Weights of a small image classifier.
Model: norm layernorm, patch size [2, 2].
Training: muon at rate 0.015, 7700 steps, batches of 256, held-out accuracy 99%.
Data: 42238 training examples, 46.7 epochs.
Rows from block 7, named by matrix and row number. Rows with one number belong to one neuron. Each number is 50 + 10 x the weight over its row's rms, rounded and kept within 0 to 99. All counts start at 0. After the name is the row's rms in percent of the matrix's.
# gate: MLP gate (model.blocks.7.mlp.gate.weight, 320x160), inputs 0-159
# fc1: MLP up (model.blocks.7.mlp.fc1.weight, 320x160), inputs 0-159
# fc2: MLP down (model.blocks.7.mlp.fc2.weight, 160x320, transposed), outputs 0-159
gate.102 131:35 50 54 53 46 42 49 58 48 41 47 30 64 55 47 36 64 42 31 53 36 42 47 46 52 47 58 32 58 41 45 47 52 53 56 50 62 43 44 54 49 60 49 62 39 35 38 58 49 54 56 46 45 51 54 57 57 43 32 61 58 39 34 59 36 57 64 46 51 48 49 56 44 40 53 55 66 36 51 71 72 56 47 51 54 52 60 36 42 35 41 66 49 58 66 56 59 47 42 51 35 46 48 45 56 45 38 50 55 49 51 74 55 35 33 42 56 47 46 47 61 44 40 64 48 40 62 70 66 31 66 64 46 54 72 35 48 35 55 51 37 52 65 66 50 52 40 62 50 59 48 62 43 49 29 34 65 51 53 65
fc1.102 128:54 40 53 64 64 51 62 47 50 63 85 31 39 39 53 60 53 72 41 47 55 64 42 66 53 30 35 50 51 61 43 61 56 67 43 41 45 53 53 51 58 57 73 52 54 56 55 34 43 46 47 49 55 34 49 56 53 45 43 45 49 58 55 33 56 54 46 65 54 52 48 37 54 52 51 31 47 67 50 63 46 50 52 64 39 39 57 37 46 56 38 34 49 57 53 56 43 47 69 41 55 54 59 49 45 56 51 42 47 27 46 44 32 55 63 42 52 32 51 60 38 67 39 48 45 53 40 49 42 42 62 36 42 65 42 35 62 64 67 54 49 44 62 49 49 57 56 36 49 46 64 57 41 41 50 44 44 57 48 29
fc2.102 130:35 62 52 53 51 49 62 49 65 51 35 46 42 49 57 58 32 42 51 68 48 46 62 63 40 54 64 41 46 62 45 51 61 57 40 59 31 43 30 46 64 50 44 41 36 44 54 59 39 39 29 61 48 45 52 58 67 47 37 59 45 53 54 50 48 60 55 65 42 37 53 45 60 33 66 44 58 64 39 41 31 54 33 43 69 66 34 52 51 55 57 41 64 51 52 47 44 36 40 44 53 53 62 36 50 51 63 55 62 49 52 49 44 46 42 48 35 37 31 52 62 62 41 58 48 39 59 61 37 46 39 48 77 50 52 42 50 34 63 42 54 55 38 51 63 59 59 54 55 36 45 50 72 60 54 52 46 64 43 64
gate.103 128:48 61 43 56 35 55 42 69 38 60 49 20 57 57 51 52 64 41 57 45 45 55 51 50 65 56 36 49 57 15 55 67 50 62 46 33 61 45 60 45 40 56 34 70 59 38 46 67 48 53 44 52 67 51 27 40 46 47 48 59 72 52 51 59 55 53 38 42 41 43 60 54 42 50 66 54 59 42 50 55 43 51 41 54 62 42 46 64 58 38 42 32 40 50 57 50 42 53 51 72 35 46 55 52 41 36 44 57 34 59 45 74 45 60 39 70 50 53 33 45 47 56 37 51 39 43 65 44 38 55 42 50 46 57 46 52 59 51 53 70 62 44 48 49 57 54 52 50 43 55 55 41 52 59 46 40 41 59 43 63
fc1.103 129:50 66 48 43 54 49 66 49 63 36 41 59 56 39 33 49 47 38 72 63 53 41 53 53 31 48 33 45 44 62 41 50 39 47 52 47 32 55 47 56 56 71 39 54 40 56 41 60 47 57 48 48 46 45 46 63 54 56 76 48 48 32 46 64 52 42 70 30 42 34 70 50 59 51 51 33 58 57 46 48 52 56 59 73 50 45 62 41 54 56 49 58 48 45 51 57 54 48 44 42 49 42 41 24 41 45 45 55 56 59 46 49 61 83 57 52 60 52 50 48 47 57 55 55 36 47 54 50 53 50 32 36 60 61 34 49 60 40 34 60 53 59 39 42 49 38 58 36 48 39 52 70 49 48 56 54 71 48 41 49
fc2.103 139:40 51 57 57 56 60 38 38 52 39 64 40 54 48 38 44 64 46 52 74 66 57 62 70 57 62 51 58 27 48 37 33 44 58 56 53 58 45 36 42 63 42 57 57 46 32 37 49 30 51 58 51 52 38 49 68 56 54 59 36 45 59 48 56 48 30 54 60 47 42 57 61 49 67 58 50 60 46 34 53 42 56 51 58 30 58 51 32 72 40 42 64 57 46 44 58 56 45 42 32 47 41 47 43 50 47 70 24 58 62 50 59 51 70 56 49 61 52 38 43 51 43 39 48 46 58 62 38 45 59 36 57 61 52 58 45 36 55 47 56 42 67 37 47 48 57 62 51 47 52 36 61 53 34 41 43 53 42 44 47
gate.104 132:38 52 35 62 43 40 51 45 52 77 37 72 52 56 37 36 45 51 48 62 52 55 56 44 49 58 49 46 56 52 59 59 42 47 61 40 25 51 65 57 44 34 59 60 63 52 73 36 46 42 51 44 56 68 43 34 45 41 44 46 35 49 60 48 58 48 52 53 48 56 46 53 57 53 66 48 51 46 48 50 47 44 42 72 60 36 23 52 37 47 48 53 58 57 60 51 38 44 59 50 45 39 56 32 59 34 60 46 50 45 70 54 43 57 56 50 56 63 45 44 56 53 48 64 60 56 42 60 40 39 49 50 60 56 51 34 53 33 57 47 33 43 53 48 39 57 48 41 34 46 77 54 57 72 34 52 30 57 51 61
fc1.104 133:50 46 59 55 42 58 31 48 36 46 50 43 48 51 68 30 47 44 55 36 61 69 55 43 40 46 55 44 40 44 42 37 59 46 62 61 42 56 61 54 44 41 51 46 41 47 53 37 35 49 61 55 61 39 59 57 60 69 43 48 38 46 70 53 53 34 66 52 51 48 57 41 68 41 54 45 55 46 22 49 67 63 57 50 43 31 34 51 45 41 43 37 48 43 59 67 43 53 36 53 47 42 58 58 56 44 52 59 63 55 70 56 44 65 49 56 42 44 44 64 50 39 40 53 68 40 48 51 39 54 65 56 62 66 19 60 41 39 62 32 54 70 40 46 46 58 50 50 65 45 59 47 48 55 46 46 47 59 59 46
fc2.104 127:67 44 43 45 59 28 50 56 58 64 50 46 51 52 42 47 42 36 63 49 59 63 48 49 33 36 56 66 49 54 39 38 49 59 57 44 53 53 61 60 43 61 58 51 50 62 43 39 40 53 38 51 40 51 68 59 48 59 61 50 56 39 54 56 57 55 38 39 52 50 45 59 59 43 60 31 40 55 42 48 42 44 47 59 42 55 53 38 56 50 60 44 60 34 19 46 79 61 37 60 25 59 53 51 54 54 64 26 56 47 69 54 43 51 67 41 42 40 53 38 51 39 45 64 49 50 50 47 50 48 44 43 54 32 54 61 40 61 68 42 65 49 43 63 30 53 41 68 66 46 64 47 55 39 48 43 57 43 50 47