{"model": "image classifier", "fused_qkv": false, "dropout": 0.1, "inner_norm": false, "widths": [80, 160, 320], "head_dropout": 0.2, "learning_rate": 0.015}
Rows from block 2 of a small image classifier, named by matrix and row number. Rows with one number belong to one neuron. Each number is 50 + 12 x the weight over its row's rms, rounded and kept within 0 to 99. All counts start at 0.
Before each neuron's rows are labels from the 100 images, of 14848, where the neuron reaches its largest size: "responds to" is what is common among them. Only what is clearly more common there than usual is listed. The data: capsule endoscopy frames (Kvasir-Capsule). In brackets: how many of the 100.
# gate: MLP gate (model.blocks.2.mlp.gate.weight, 160x80), inputs 0-79
# fc1: MLP up (model.blocks.2.mlp.fc1.weight, 160x80), inputs 0-79
# fc2: MLP down (model.blocks.2.mlp.fc2.weight, 80x160, transposed), outputs 0-79

responds to: finding: pylorus (35); finding: ulcer (27)
gate.16:58 60 59 47 35 50 46 58 42 72 50 52 46 44 65 37 57 51 49 51 37 55 41 47 46 63 47 65 49 60 25 42 45 62 34 59 82 47 68 47 72 60 60 37 27 44 60 37 30 67 19 42 59 63 42 46 50 51 27 42 57 44 45 52 53 31 55 35 60 46 48 43 68 52 57 44 47 48 79 41
fc1.16:77 38 77 60 48 67 36 71 30 44 44 37 56 54 57 42 45 58 51 57 28 51 48 46 35 56 25 46 46 59 39 25 36 74 51 45 55 42 49 45 57 45 49 54 34 39 44 53 35 53 44 56 69 45 35 58 58 43 61 76 54 48 37 50 47 56 50 40 61 68 54 57 65 53 65 38 55 30 55 69
fc2.16:26 47 55 53 36 43 61 69 51 50 80 54 46 52 42 37 49 50 36 47 62 52 47 62 58 61 73 67 63 56 47 49 53 34 45 45 58 55 34 48 41 54 59 52 34 42 54 52 68 43 59 48 18 54 57 26 53 43 38 63 60 44 38 40 81 52 56 19 65 55 44 34 49 42 38 65 42 48 49 58

responds to: finding: ulcer (34)
gate.19:29 46 33 60 33 38 59 70 45 10 38 26 54 48 67 59 60 50 54 44 54 61 34 64 31 62 48 48 54 54 55 58 43 44 42 41 42 66 71 44 50 35 37 55 68 45 48 48 64 54 53 31 55 53 49 58 54 56 32 52 45 52 27 68 50 41 58 57 43 61 51 55 57 75 54 44 72 40 56 67
fc1.19:52 58 71 65 43 28 50 35 50 39 39 61 48 42 37 43 55 51 38 45 56 58 53 60 51 53 75 58 51 46 30 68 45 62 48 60 39 53 43 72 51 62 34 53 51 28 47 44 29 51 74 53 70 50 44 42 32 59 46 37 70 58 65 59 30 37 56 62 72 27 45 30 45 59 60 53 51 44 35 54
fc2.19:57 49 51 45 44 58 58 72 51 54 57 32 32 63 58 46 56 56 57 41 39 44 48 57 63 79 46 42 39 47 24 55 58 59 69 22 48 50 68 37 40 64 49 46 50 28 39 70 47 59 19 52 39 71 52 66 54 45 63 42 63 34 46 33 45 52 57 47 30 40 60 59 56 41 44 74 42 49 50 52

responds to: finding: ileocecal valve (33)
gate.32:43 56 56 38 60 45 37 49 18 79 45 64 39 60 59 49 59 47 51 66 65 49 48 49 38 42 67 57 33 54 37 62 38 49 61 65 44 49 61 29 54 35 62 48 22 48 45 33 43 62 43 72 56 35 40 55 53 52 35 60 45 42 52 69 48 55 41 68 62 27 60 47 50 32 44 40 70 52 60 62
fc1.32:44 26 62 53 44 44 36 59 37 59 50 41 61 57 59 52 64 43 30 65 42 71 66 66 64 34 49 36 46 45 50 48 52 66 55 43 69 51 40 52 43 82 41 56 23 45 31 38 34 42 41 43 49 50 70 48 52 49 64 55 68 38 53 48 75 54 39 49 59 37 43 60 40 75 52 48 43 29 55 49
fc2.32:33 44 47 47 59 59 69 52 28 43 50 48 38 71 45 47 71 46 43 44 61 71 41 52 60 46 31 58 60 35 73 55 37 52 52 21 57 69 60 31 50 52 36 50 59 51 41 52 29 38 51 49 61 60 36 39 50 27 61 37 47 67 68 53 50 57 75 52 51 53 43 64 63 58 59 46 43 54 35 29

responds to: finding: ileocecal valve (63)
gate.29:51 39 38 50 50 56 45 60 58 25 73 45 73 34 38 37 51 44 38 70 36 37 44 33 59 54 59 57 42 62 18 44 63 64 66 61 39 51 31 43 38 47 41 57 54 63 63 30 65 68 48 43 41 65 31 45 55 70 50 66 41 54 38 45 61 53 56 60 64 47 70 44 54 38 38 53 45 57 62 49
fc1.29:67 59 63 72 26 40 39 59 59 42 41 47 58 39 30 44 32 50 48 50 59 55 49 38 35 73 66 38 28 33 51 50 65 51 52 21 61 37 39 46 34 46 71 51 64 39 68 32 59 48 50 57 34 43 48 58 39 57 50 72 54 57 67 55 44 53 46 53 63 31 59 54 50 54 47 48 75 48 67 44
fc2.29:58 56 56 43 54 64 65 49 32 51 42 51 59 52 38 55 50 54 44 45 36 51 58 55 35 69 53 45 52 54 42 48 39 54 34 62 19 41 56 64 44 59 48 19 56 39 42 72 36 46 42 54 72 48 45 38 51 87 51 27 42 33 43 56 62 65 37 48 57 41 39 59 64 54 45 75 72 55 53 38

responds to: finding: reduced mucosal view (33)
gate.113:35 34 42 50 51 50 58 60 07 33 33 82 41 59 47 54 58 72 30 52 65 40 41 57 47 44 58 46 72 64 39 58 65 49 48 53 64 52 41 44 51 39 38 45 34 45 42 53 55 52 47 33 46 46 45 75 47 71 52 39 60 51 61 47 72 59 58 54 50 55 62 55 39 43 53 37 49 66 52 30
fc1.113:47 62 58 41 58 60 53 59 43 63 49 28 46 47 55 64 66 58 39 58 69 62 64 65 39 36 57 42 50 62 44 43 63 41 45 37 60 59 64 32 42 59 67 55 43 36 39 44 37 56 41 47 62 56 65 32 31 59 38 52 73 67 66 65 36 48 43 23 68 33 36 59 52 55 43 54 21 49 40 41
fc2.113:41 61 59 43 46 40 34 56 61 45 61 66 35 35 55 47 31 50 53 55 31 54 41 31 37 58 63 43 62 37 43 66 48 46 61 33 58 79 54 50 38 40 39 41 45 66 62 45 39 57 40 41 58 53 49 51 30 60 38 85 40 38 65 29 37 56 58 55 67 65 56 63 59 50 64 31 56 52 54 69

responds to: finding: reduced mucosal view (26)
gate.47:55 37 35 51 53 80 42 55 38 36 45 54 24 38 74 60 53 42 57 63 57 59 33 72 53 60 61 51 64 45 55 64 51 55 47 66 55 52 32 57 60 51 40 35 42 52 50 38 58 56 30 54 60 61 61 31 39 61 44 43 86 34 46 30 57 38 65 45 44 49 63 42 34 39 67 45 47 43 41 48
fc1.47:37 53 56 65 53 48 50 50 56 58 74 64 70 64 51 38 54 64 39 64 39 38 53 47 45 46 50 66 56 52 51 52 51 57 46 41 41 51 54 47 38 29 69 53 37 36 49 45 36 50 64 51 41 39 24 65 82 64 63 35 35 33 44 79 58 42 26 42 50 33 52 48 71 44 28 47 55 62 58 46
fc2.47:51 38 42 61 52 50 25 41 47 54 44 60 40 70 51 59 60 55 65 52 60 65 48 48 45 57 33 46 57 44 58 57 43 51 33 61 40 68 34 46 64 56 42 57 59 51 70 51 43 66 32 52 67 51 57 29 38 62 52 37 52 70 45 47 77 59 54 48 30 19 66 37 27 30 66 53 38 38 47 51

responds to: finding: angiectasia (59)
gate.95:40 75 51 63 52 57 58 43 66 62 52 39 26 33 52 34 56 43 60 48 40 54 51 48 17 51 49 65 43 62 51 55 44 39 64 74 54 18 52 49 50 65 57 62 42 46 76 40 75 39 45 64 60 44 68 49 57 60 42 37 58 51 39 48 35 49 48 30 49 46 34 51 47 47 30 44 57 65 60 49
fc1.95:55 46 60 36 28 33 33 38 47 54 54 61 17 50 52 72 43 62 50 48 65 59 57 52 28 41 58 61 57 29 59 51 48 41 47 78 70 45 38 54 58 56 42 68 39 63 53 44 47 52 62 55 34 44 53 46 59 65 69 58 32 54 39 55 47 41 65 21 50 32 48 71 48 44 47 38 59 58 47 58
fc2.95:62 32 72 65 61 55 60 49 51 40 21 48 44 49 42 27 51 41 35 45 65 65 44 47 61 39 56 48 58 41 47 61 20 55 58 47 48 49 54 39 59 57 51 39 49 58 46 62 40 34 40 62 40 36 63 36 38 57 55 58 58 54 50 78 61 37 51 40 54 50 18 48 60 58 69 77 66 37 47 51

responds to: finding: reduced mucosal view (33)
gate.149:55 57 60 38 79 49 62 64 48 38 50 60 67 41 41 65 37 46 67 45 68 85 35 23 54 29 40 46 46 52 50 45 49 53 32 39 60 48 45 55 51 48 26 60 40 52 57 29 50 50 46 38 50 51 50 58 46 44 61 42 48 67 36 52 56 53 30 48 71 51 25 41 63 48 64 57 57 70 39 46
fc1.149:43 61 40 57 46 27 57 47 29 56 62 52 63 62 44 69 63 61 45 32 65 72 38 57 46 55 40 52 49 56 40 47 69 42 66 62 66 27 39 54 78 47 33 50 37 55 46 29 41 41 54 36 41 40 45 46 40 59 52 43 63 54 60 61 49 63 40 25 47 59 39 54 37 68 40 31 56 72 57 56
fc2.149:39 37 36 45 66 55 54 42 66 59 13 38 51 50 41 52 54 47 67 29 47 42 71 69 46 66 50 45 36 46 54 55 57 38 44 67 65 46 61 50 48 49 40 49 44 51 70 61 56 40 47 55 62 66 65 62 49 65 49 48 22 29 35 44 68 41 69 61 51 45 43 45 62 44 58 53 44 43 19 53

responds to: finding: ileocecal valve (37)
gate.36:59 45 75 22 38 69 51 69 54 43 45 66 68 37 36 60 45 63 39 40 66 42 45 46 74 52 40 45 55 42 51 78 54 43 51 45 34 73 51 40 58 42 35 38 37 53 37 57 50 52 39 61 44 48 32 76 62 35 54 45 48 58 62 29 54 49 46 44 49 58 22 48 41 58 53 58 50 59 53 64
fc1.36:57 70 52 64 36 31 65 32 53 46 57 63 47 62 32 64 49 51 54 45 29 51 52 69 40 61 53 49 49 54 52 52 47 66 72 28 61 59 54 49 64 47 36 39 62 46 49 54 31 60 54 47 51 71 49 49 36 56 29 32 56 42 60 38 23 72 36 60 56 44 58 42 61 56 41 36 66 47 20 46
fc2.36:34 52 55 64 41 32 61 44 62 44 58 70 50 38 48 69 73 55 70 32 41 48 53 49 48 76 42 43 29 58 50 48 59 66 55 48 48 47 33 58 36 51 54 32 46 62 63 26 42 51 43 57 23 48 27 57 60 70 55 33 40 48 38 38 63 42 43 43 50 33 64 61 52 54 49 67 50 58 71 51

responds to: finding: ulcer (43)
gate.20:57 33 34 39 24 59 53 66 40 49 58 22 62 68 44 34 43 55 39 26 63 69 54 59 38 32 43 54 56 44 61 60 52 53 38 46 47 72 71 49 46 44 40 38 51 46 35 58 82 51 39 60 71 50 56 40 60 58 53 43 69 44 48 57 65 41 56 49 56 64 41 52 48 46 50 23 40 53 55 65
fc1.20:48 33 46 34 60 59 65 71 41 47 42 52 63 33 59 52 36 64 52 51 48 48 54 52 56 58 51 40 28 49 52 54 73 25 41 63 53 49 51 27 50 48 52 39 62 47 54 30 72 34 36 44 48 36 34 77 46 37 66 36 45 49 46 50 76 34 65 55 50 67 46 68 50 53 59 53 33 57 71 54
fc2.20:56 62 77 54 63 57 44 41 65 32 66 64 57 42 69 65 57 62 41 49 65 49 46 60 43 51 41 49 24 47 42 35 28 54 54 60 55 56 48 54 38 45 67 41 47 50 43 81 38 53 30 36 55 59 44 50 52 45 66 21 57 56 52 57 51 33 29 39 40 64 66 38 41 38 57 52 59 53 43 30

responds to: finding: ulcer (33)
gate.134:46 56 74 52 45 39 52 66 37 34 54 48 53 40 54 55 32 50 69 41 47 39 50 38 42 52 36 62 36 54 45 46 39 31 45 49 32 49 56 58 48 53 62 62 62 66 35 49 65 78 65 46 41 37 72 79 25 59 67 52 38 36 35 66 61 52 64 41 56 43 69 55 53 48 35 40 47 44 30 57
fc1.134:29 51 71 56 45 47 60 38 28 34 62 46 45 34 47 68 70 59 51 36 35 41 51 63 51 65 53 44 57 58 50 58 30 71 51 41 58 42 35 52 36 37 52 77 50 49 36 55 39 50 53 45 42 70 37 52 43 51 48 72 84 48 40 59 52 51 57 29 60 36 52 65 62 50 47 59 52 53 30 38
fc2.134:61 44 47 58 22 68 67 48 47 62 49 35 46 44 59 68 51 76 59 65 46 42 55 56 61 42 44 50 28 59 52 31 59 37 72 52 49 49 63 38 47 67 45 37 50 57 41 49 48 64 43 50 38 41 50 53 48 69 45 53 52 17 42 50 66 56 33 45 38 37 62 47 68 47 53 50 42 65 13 57

responds to: finding: blood fresh (69)
gate.96:34 24 63 78 57 55 62 63 27 68 40 32 26 45 34 39 54 47 48 56 53 68 37 47 40 43 36 48 33 50 39 59 58 36 43 63 65 57 27 60 74 49 65 48 68 56 37 53 58 47 59 53 66 44 61 53 25 50 42 43 42 47 61 49 59 70 39 50 38 57 65 51 60 58 47 52 46 45 60 48
fc1.96:49 56 57 57 49 32 60 47 42 49 46 46 52 38 43 46 60 60 51 56 58 36 72 16 47 41 33 36 69 40 67 51 54 31 33 51 21 56 42 47 50 52 46 47 26 75 25 59 39 49 65 57 51 41 54 41 57 37 61 50 45 50 52 70 40 56 53 55 59 49 70 47 67 67 66 54 53 59 29 66
fc2.96:66 53 57 63 65 43 60 64 50 40 34 31 71 49 60 26 53 63 58 48 45 56 41 35 71 62 49 62 57 67 37 52 41 51 40 46 61 69 33 66 65 56 45 49 54 52 38 40 50 64 51 57 41 53 63 58 37 42 71 37 39 37 21 42 61 54 51 39 53 25 44 57 35 52 54 65 34 53 26 43

responds to: finding: reduced mucosal view (27)
gate.138:28 55 59 57 41 16 57 37 33 54 43 66 50 60 49 31 61 58 54 47 68 56 29 48 61 40 60 50 47 83 42 45 40 70 41 28 65 36 77 45 40 41 63 42 33 33 63 54 39 60 67 42 54 59 56 53 48 54 49 71 55 67 53 41 42 38 51 42 52 48 54 61 39 61 57 52 38 52 54 47
fc1.138:45 52 51 48 53 29 50 35 42 65 37 67 48 48 48 41 50 78 53 47 68 53 39 42 60 36 58 52 39 75 47 50 55 59 40 40 71 15 65 44 39 52 51 39 54 45 54 51 32 62 67 47 57 48 34 64 55 45 41 65 48 74 60 29 23 42 67 52 37 31 48 66 53 49 60 57 50 56 59 39
fc2.138:52 39 27 64 37 65 65 71 65 46 69 45 53 50 45 69 60 07 48 44 51 41 62 40 20 48 39 46 47 34 46 49 75 47 57 68 48 62 44 37 62 44 45 49 54 60 49 58 62 61 30 57 42 42 49 48 40 59 63 34 61 47 39 57 61 60 41 56 47 69 44 48 43 45 41 43 61 40 46 61

responds to: finding: pylorus (63)
gate.55:63 68 51 59 55 69 46 64 62 59 64 30 67 38 65 23 43 48 53 59 50 26 64 44 46 68 45 64 29 59 35 51 42 58 54 66 56 52 44 56 52 69 39 57 55 51 64 57 35 39 62 46 40 57 68 39 58 22 52 55 30 39 53 49 61 38 29 59 38 38 52 48 52 45 20 43 47 55 52 49
fc1.55:75 54 68 33 61 52 56 47 44 40 49 35 57 40 61 53 36 41 51 39 42 46 49 62 44 38 44 43 73 62 47 60 50 76 32 66 75 63 53 57 33 63 40 31 58 63 66 47 56 36 37 49 70 41 62 40 53 32 35 44 57 47 65 44 57 64 61 29 61 50 45 54 43 42 63 31 39 37 35 39
fc2.55:43 31 77 48 47 49 47 47 56 55 54 30 66 39 57 56 62 55 57 28 71 58 47 56 59 30 29 39 59 53 54 30 54 46 60 15 47 28 63 34 52 59 63 52 57 49 43 36 72 39 50 49 48 36 48 35 36 63 62 50 49 52 52 59 50 54 59 45 74 54 40 26 49 64 43 63 61 64 59 47

responds to: finding: blood fresh (60)
gate.129:51 58 47 52 50 55 43 49 61 39 47 55 43 77 53 34 26 65 42 75 51 35 42 49 65 39 33 37 74 77 59 52 46 26 39 62 56 67 41 54 52 43 38 76 67 52 46 28 46 48 49 60 59 35 47 42 56 53 33 55 51 56 54 57 36 57 65 27 39 51 52 59 29 42 51 43 63 58 55 39
fc1.129:43 45 62 41 55 54 26 40 67 37 45 39 43 51 50 42 44 60 49 71 62 52 38 54 42 60 65 69 58 74 50 37 51 44 66 26 42 46 57 38 53 42 67 63 42 53 22 49 41 60 27 39 59 48 52 56 48 38 47 34 43 51 37 80 67 67 43 65 66 33 37 45 60 64 46 48 48 67 59 41
fc2.129:49 42 52 45 72 63 42 35 53 46 45 56 68 50 38 53 41 45 69 36 55 71 66 52 54 39 44 52 56 49 64 61 40 26 40 48 37 83 44 47 37 54 48 62 43 48 67 30 42 17 52 47 37 40 55 70 64 49 61 53 46 27 57 48 55 43 46 52 46 37 57 76 30 50 62 40 64 54 46 62

responds to: finding: ileocecal valve (68); finding: blood fresh (32)
gate.2:45 52 68 64 75 49 42 70 47 47 43 60 37 51 44 35 35 47 55 49 46 47 22 77 54 28 71 59 46 41 44 38 39 67 55 45 69 39 63 59 51 40 56 57 65 36 74 51 62 65 46 44 70 40 53 47 43 43 42 36 37 28 61 41 64 55 43 50 55 35 33 52 60 48 43 42 42 47 72 52
fc1.2:61 65 80 50 36 31 35 36 36 61 50 34 49 61 56 60 32 35 49 47 59 40 66 52 48 54 33 41 58 38 61 55 34 42 53 66 72 45 51 50 59 40 57 54 45 71 51 48 64 35 62 47 27 61 59 31 26 37 50 64 79 49 31 62 62 56 44 57 55 47 46 48 40 35 53 55 64 43 59 58
fc2.2:36 37 30 57 63 50 44 24 51 50 73 44 52 54 36 48 53 43 58 37 26 51 45 60 52 41 42 62 42 32 47 62 45 57 50 60 53 57 55 33 50 54 46 35 46 53 73 35 32 37 57 88 70 33 48 51 61 41 58 61 54 54 34 71 37 59 61 77 52 48 68 61 52 49 50 41 59 42 40 54

responds to: finding: ileocecal valve (77)
gate.54:70 27 63 71 58 56 70 37 54 51 30 50 64 34 39 32 50 30 52 47 43 67 45 71 74 54 56 57 39 51 38 56 43 48 47 64 46 47 33 41 25 47 48 40 70 34 61 48 34 51 60 58 59 54 57 51 53 68 50 46 37 44 39 64 61 35 32 58 60 47 46 53 56 28 44 60 66 48 53 69
fc1.54:41 40 63 64 60 39 66 52 37 56 34 68 66 50 55 39 55 62 61 53 45 23 54 36 60 45 44 67 49 56 56 45 53 58 62 41 47 63 55 38 43 68 49 80 66 34 19 52 61 52 40 43 50 61 27 41 55 57 52 42 59 31 50 64 40 27 47 57 50 38 58 73 27 51 51 49 45 32 48 57
fc2.54:36 52 76 63 51 49 40 59 33 51 76 75 57 51 44 46 42 57 36 36 44 68 60 23 55 34 40 22 56 47 54 57 60 38 40 46 44 58 36 50 39 59 59 59 65 27 46 55 37 53 61 52 52 58 64 55 51 61 50 52 63 49 37 53 15 29 67 66 43 36 50 49 52 52 59 62 42 57 52 56

responds to: finding: pylorus (44)
gate.11:70 76 60 64 67 62 55 53 49 59 46 36 57 53 60 79 24 62 64 53 54 51 30 55 45 50 69 51 32 37 63 54 39 46 38 56 53 57 61 58 41 33 41 53 58 53 52 66 68 45 34 43 28 45 49 37 36 50 36 40 49 49 60 75 50 49 27 46 56 39 58 50 39 35 60 43 41 46 59 27
fc1.11:60 81 51 51 38 44 37 42 64 47 43 55 51 51 59 53 34 35 54 69 57 51 46 55 72 61 40 71 33 38 44 45 61 22 47 45 44 50 62 37 64 44 31 58 48 54 28 29 38 37 44 54 61 43 58 38 55 70 54 56 47 31 44 40 58 49 47 57 45 31 61 56 71 54 51 48 72 58 77 41
fc2.11:59 38 45 62 52 47 51 35 43 32 63 53 50 33 52 35 49 56 41 55 34 43 44 57 56 20 51 51 48 48 50 68 54 54 41 55 44 43 41 41 63 67 50 47 41 48 23 39 44 69 42 56 53 52 54 83 59 74 62 82 26 41 41 38 43 69 48 45 60 61 62 52 50 39 71 43 68 33 53 44

responds to: finding: reduced mucosal view (43)
gate.92:49 59 66 31 63 49 57 56 50 45 59 32 38 45 54 48 27 56 60 23 37 53 63 59 48 33 61 57 60 45 37 67 82 52 47 30 59 57 37 52 54 41 35 43 35 26 47 35 82 43 65 46 51 39 37 57 59 70 52 41 60 47 61 56 51 51 53 55 58 41 35 67 42 65 55 36 60 42 51 47
fc1.92:47 36 48 43 47 24 62 54 35 44 64 40 52 65 62 30 46 41 51 38 46 56 60 84 59 48 40 43 59 39 56 46 47 47 70 53 65 80 59 38 46 47 54 56 54 24 47 74 41 49 58 41 60 63 50 62 19 58 59 33 64 57 54 57 55 37 37 47 55 51 51 55 62 32 38 34 56 50 66 40
fc2.92:42 68 42 38 55 45 64 58 37 41 40 74 47 44 53 35 60 50 64 49 57 54 65 62 50 39 61 42 54 10 45 48 44 30 61 42 55 64 60 56 57 27 37 44 38 44 63 38 40 69 52 49 30 65 56 35 55 50 61 61 39 39 47 40 64 53 57 28 66 52 72 48 52 68 52 32 58 38 60 59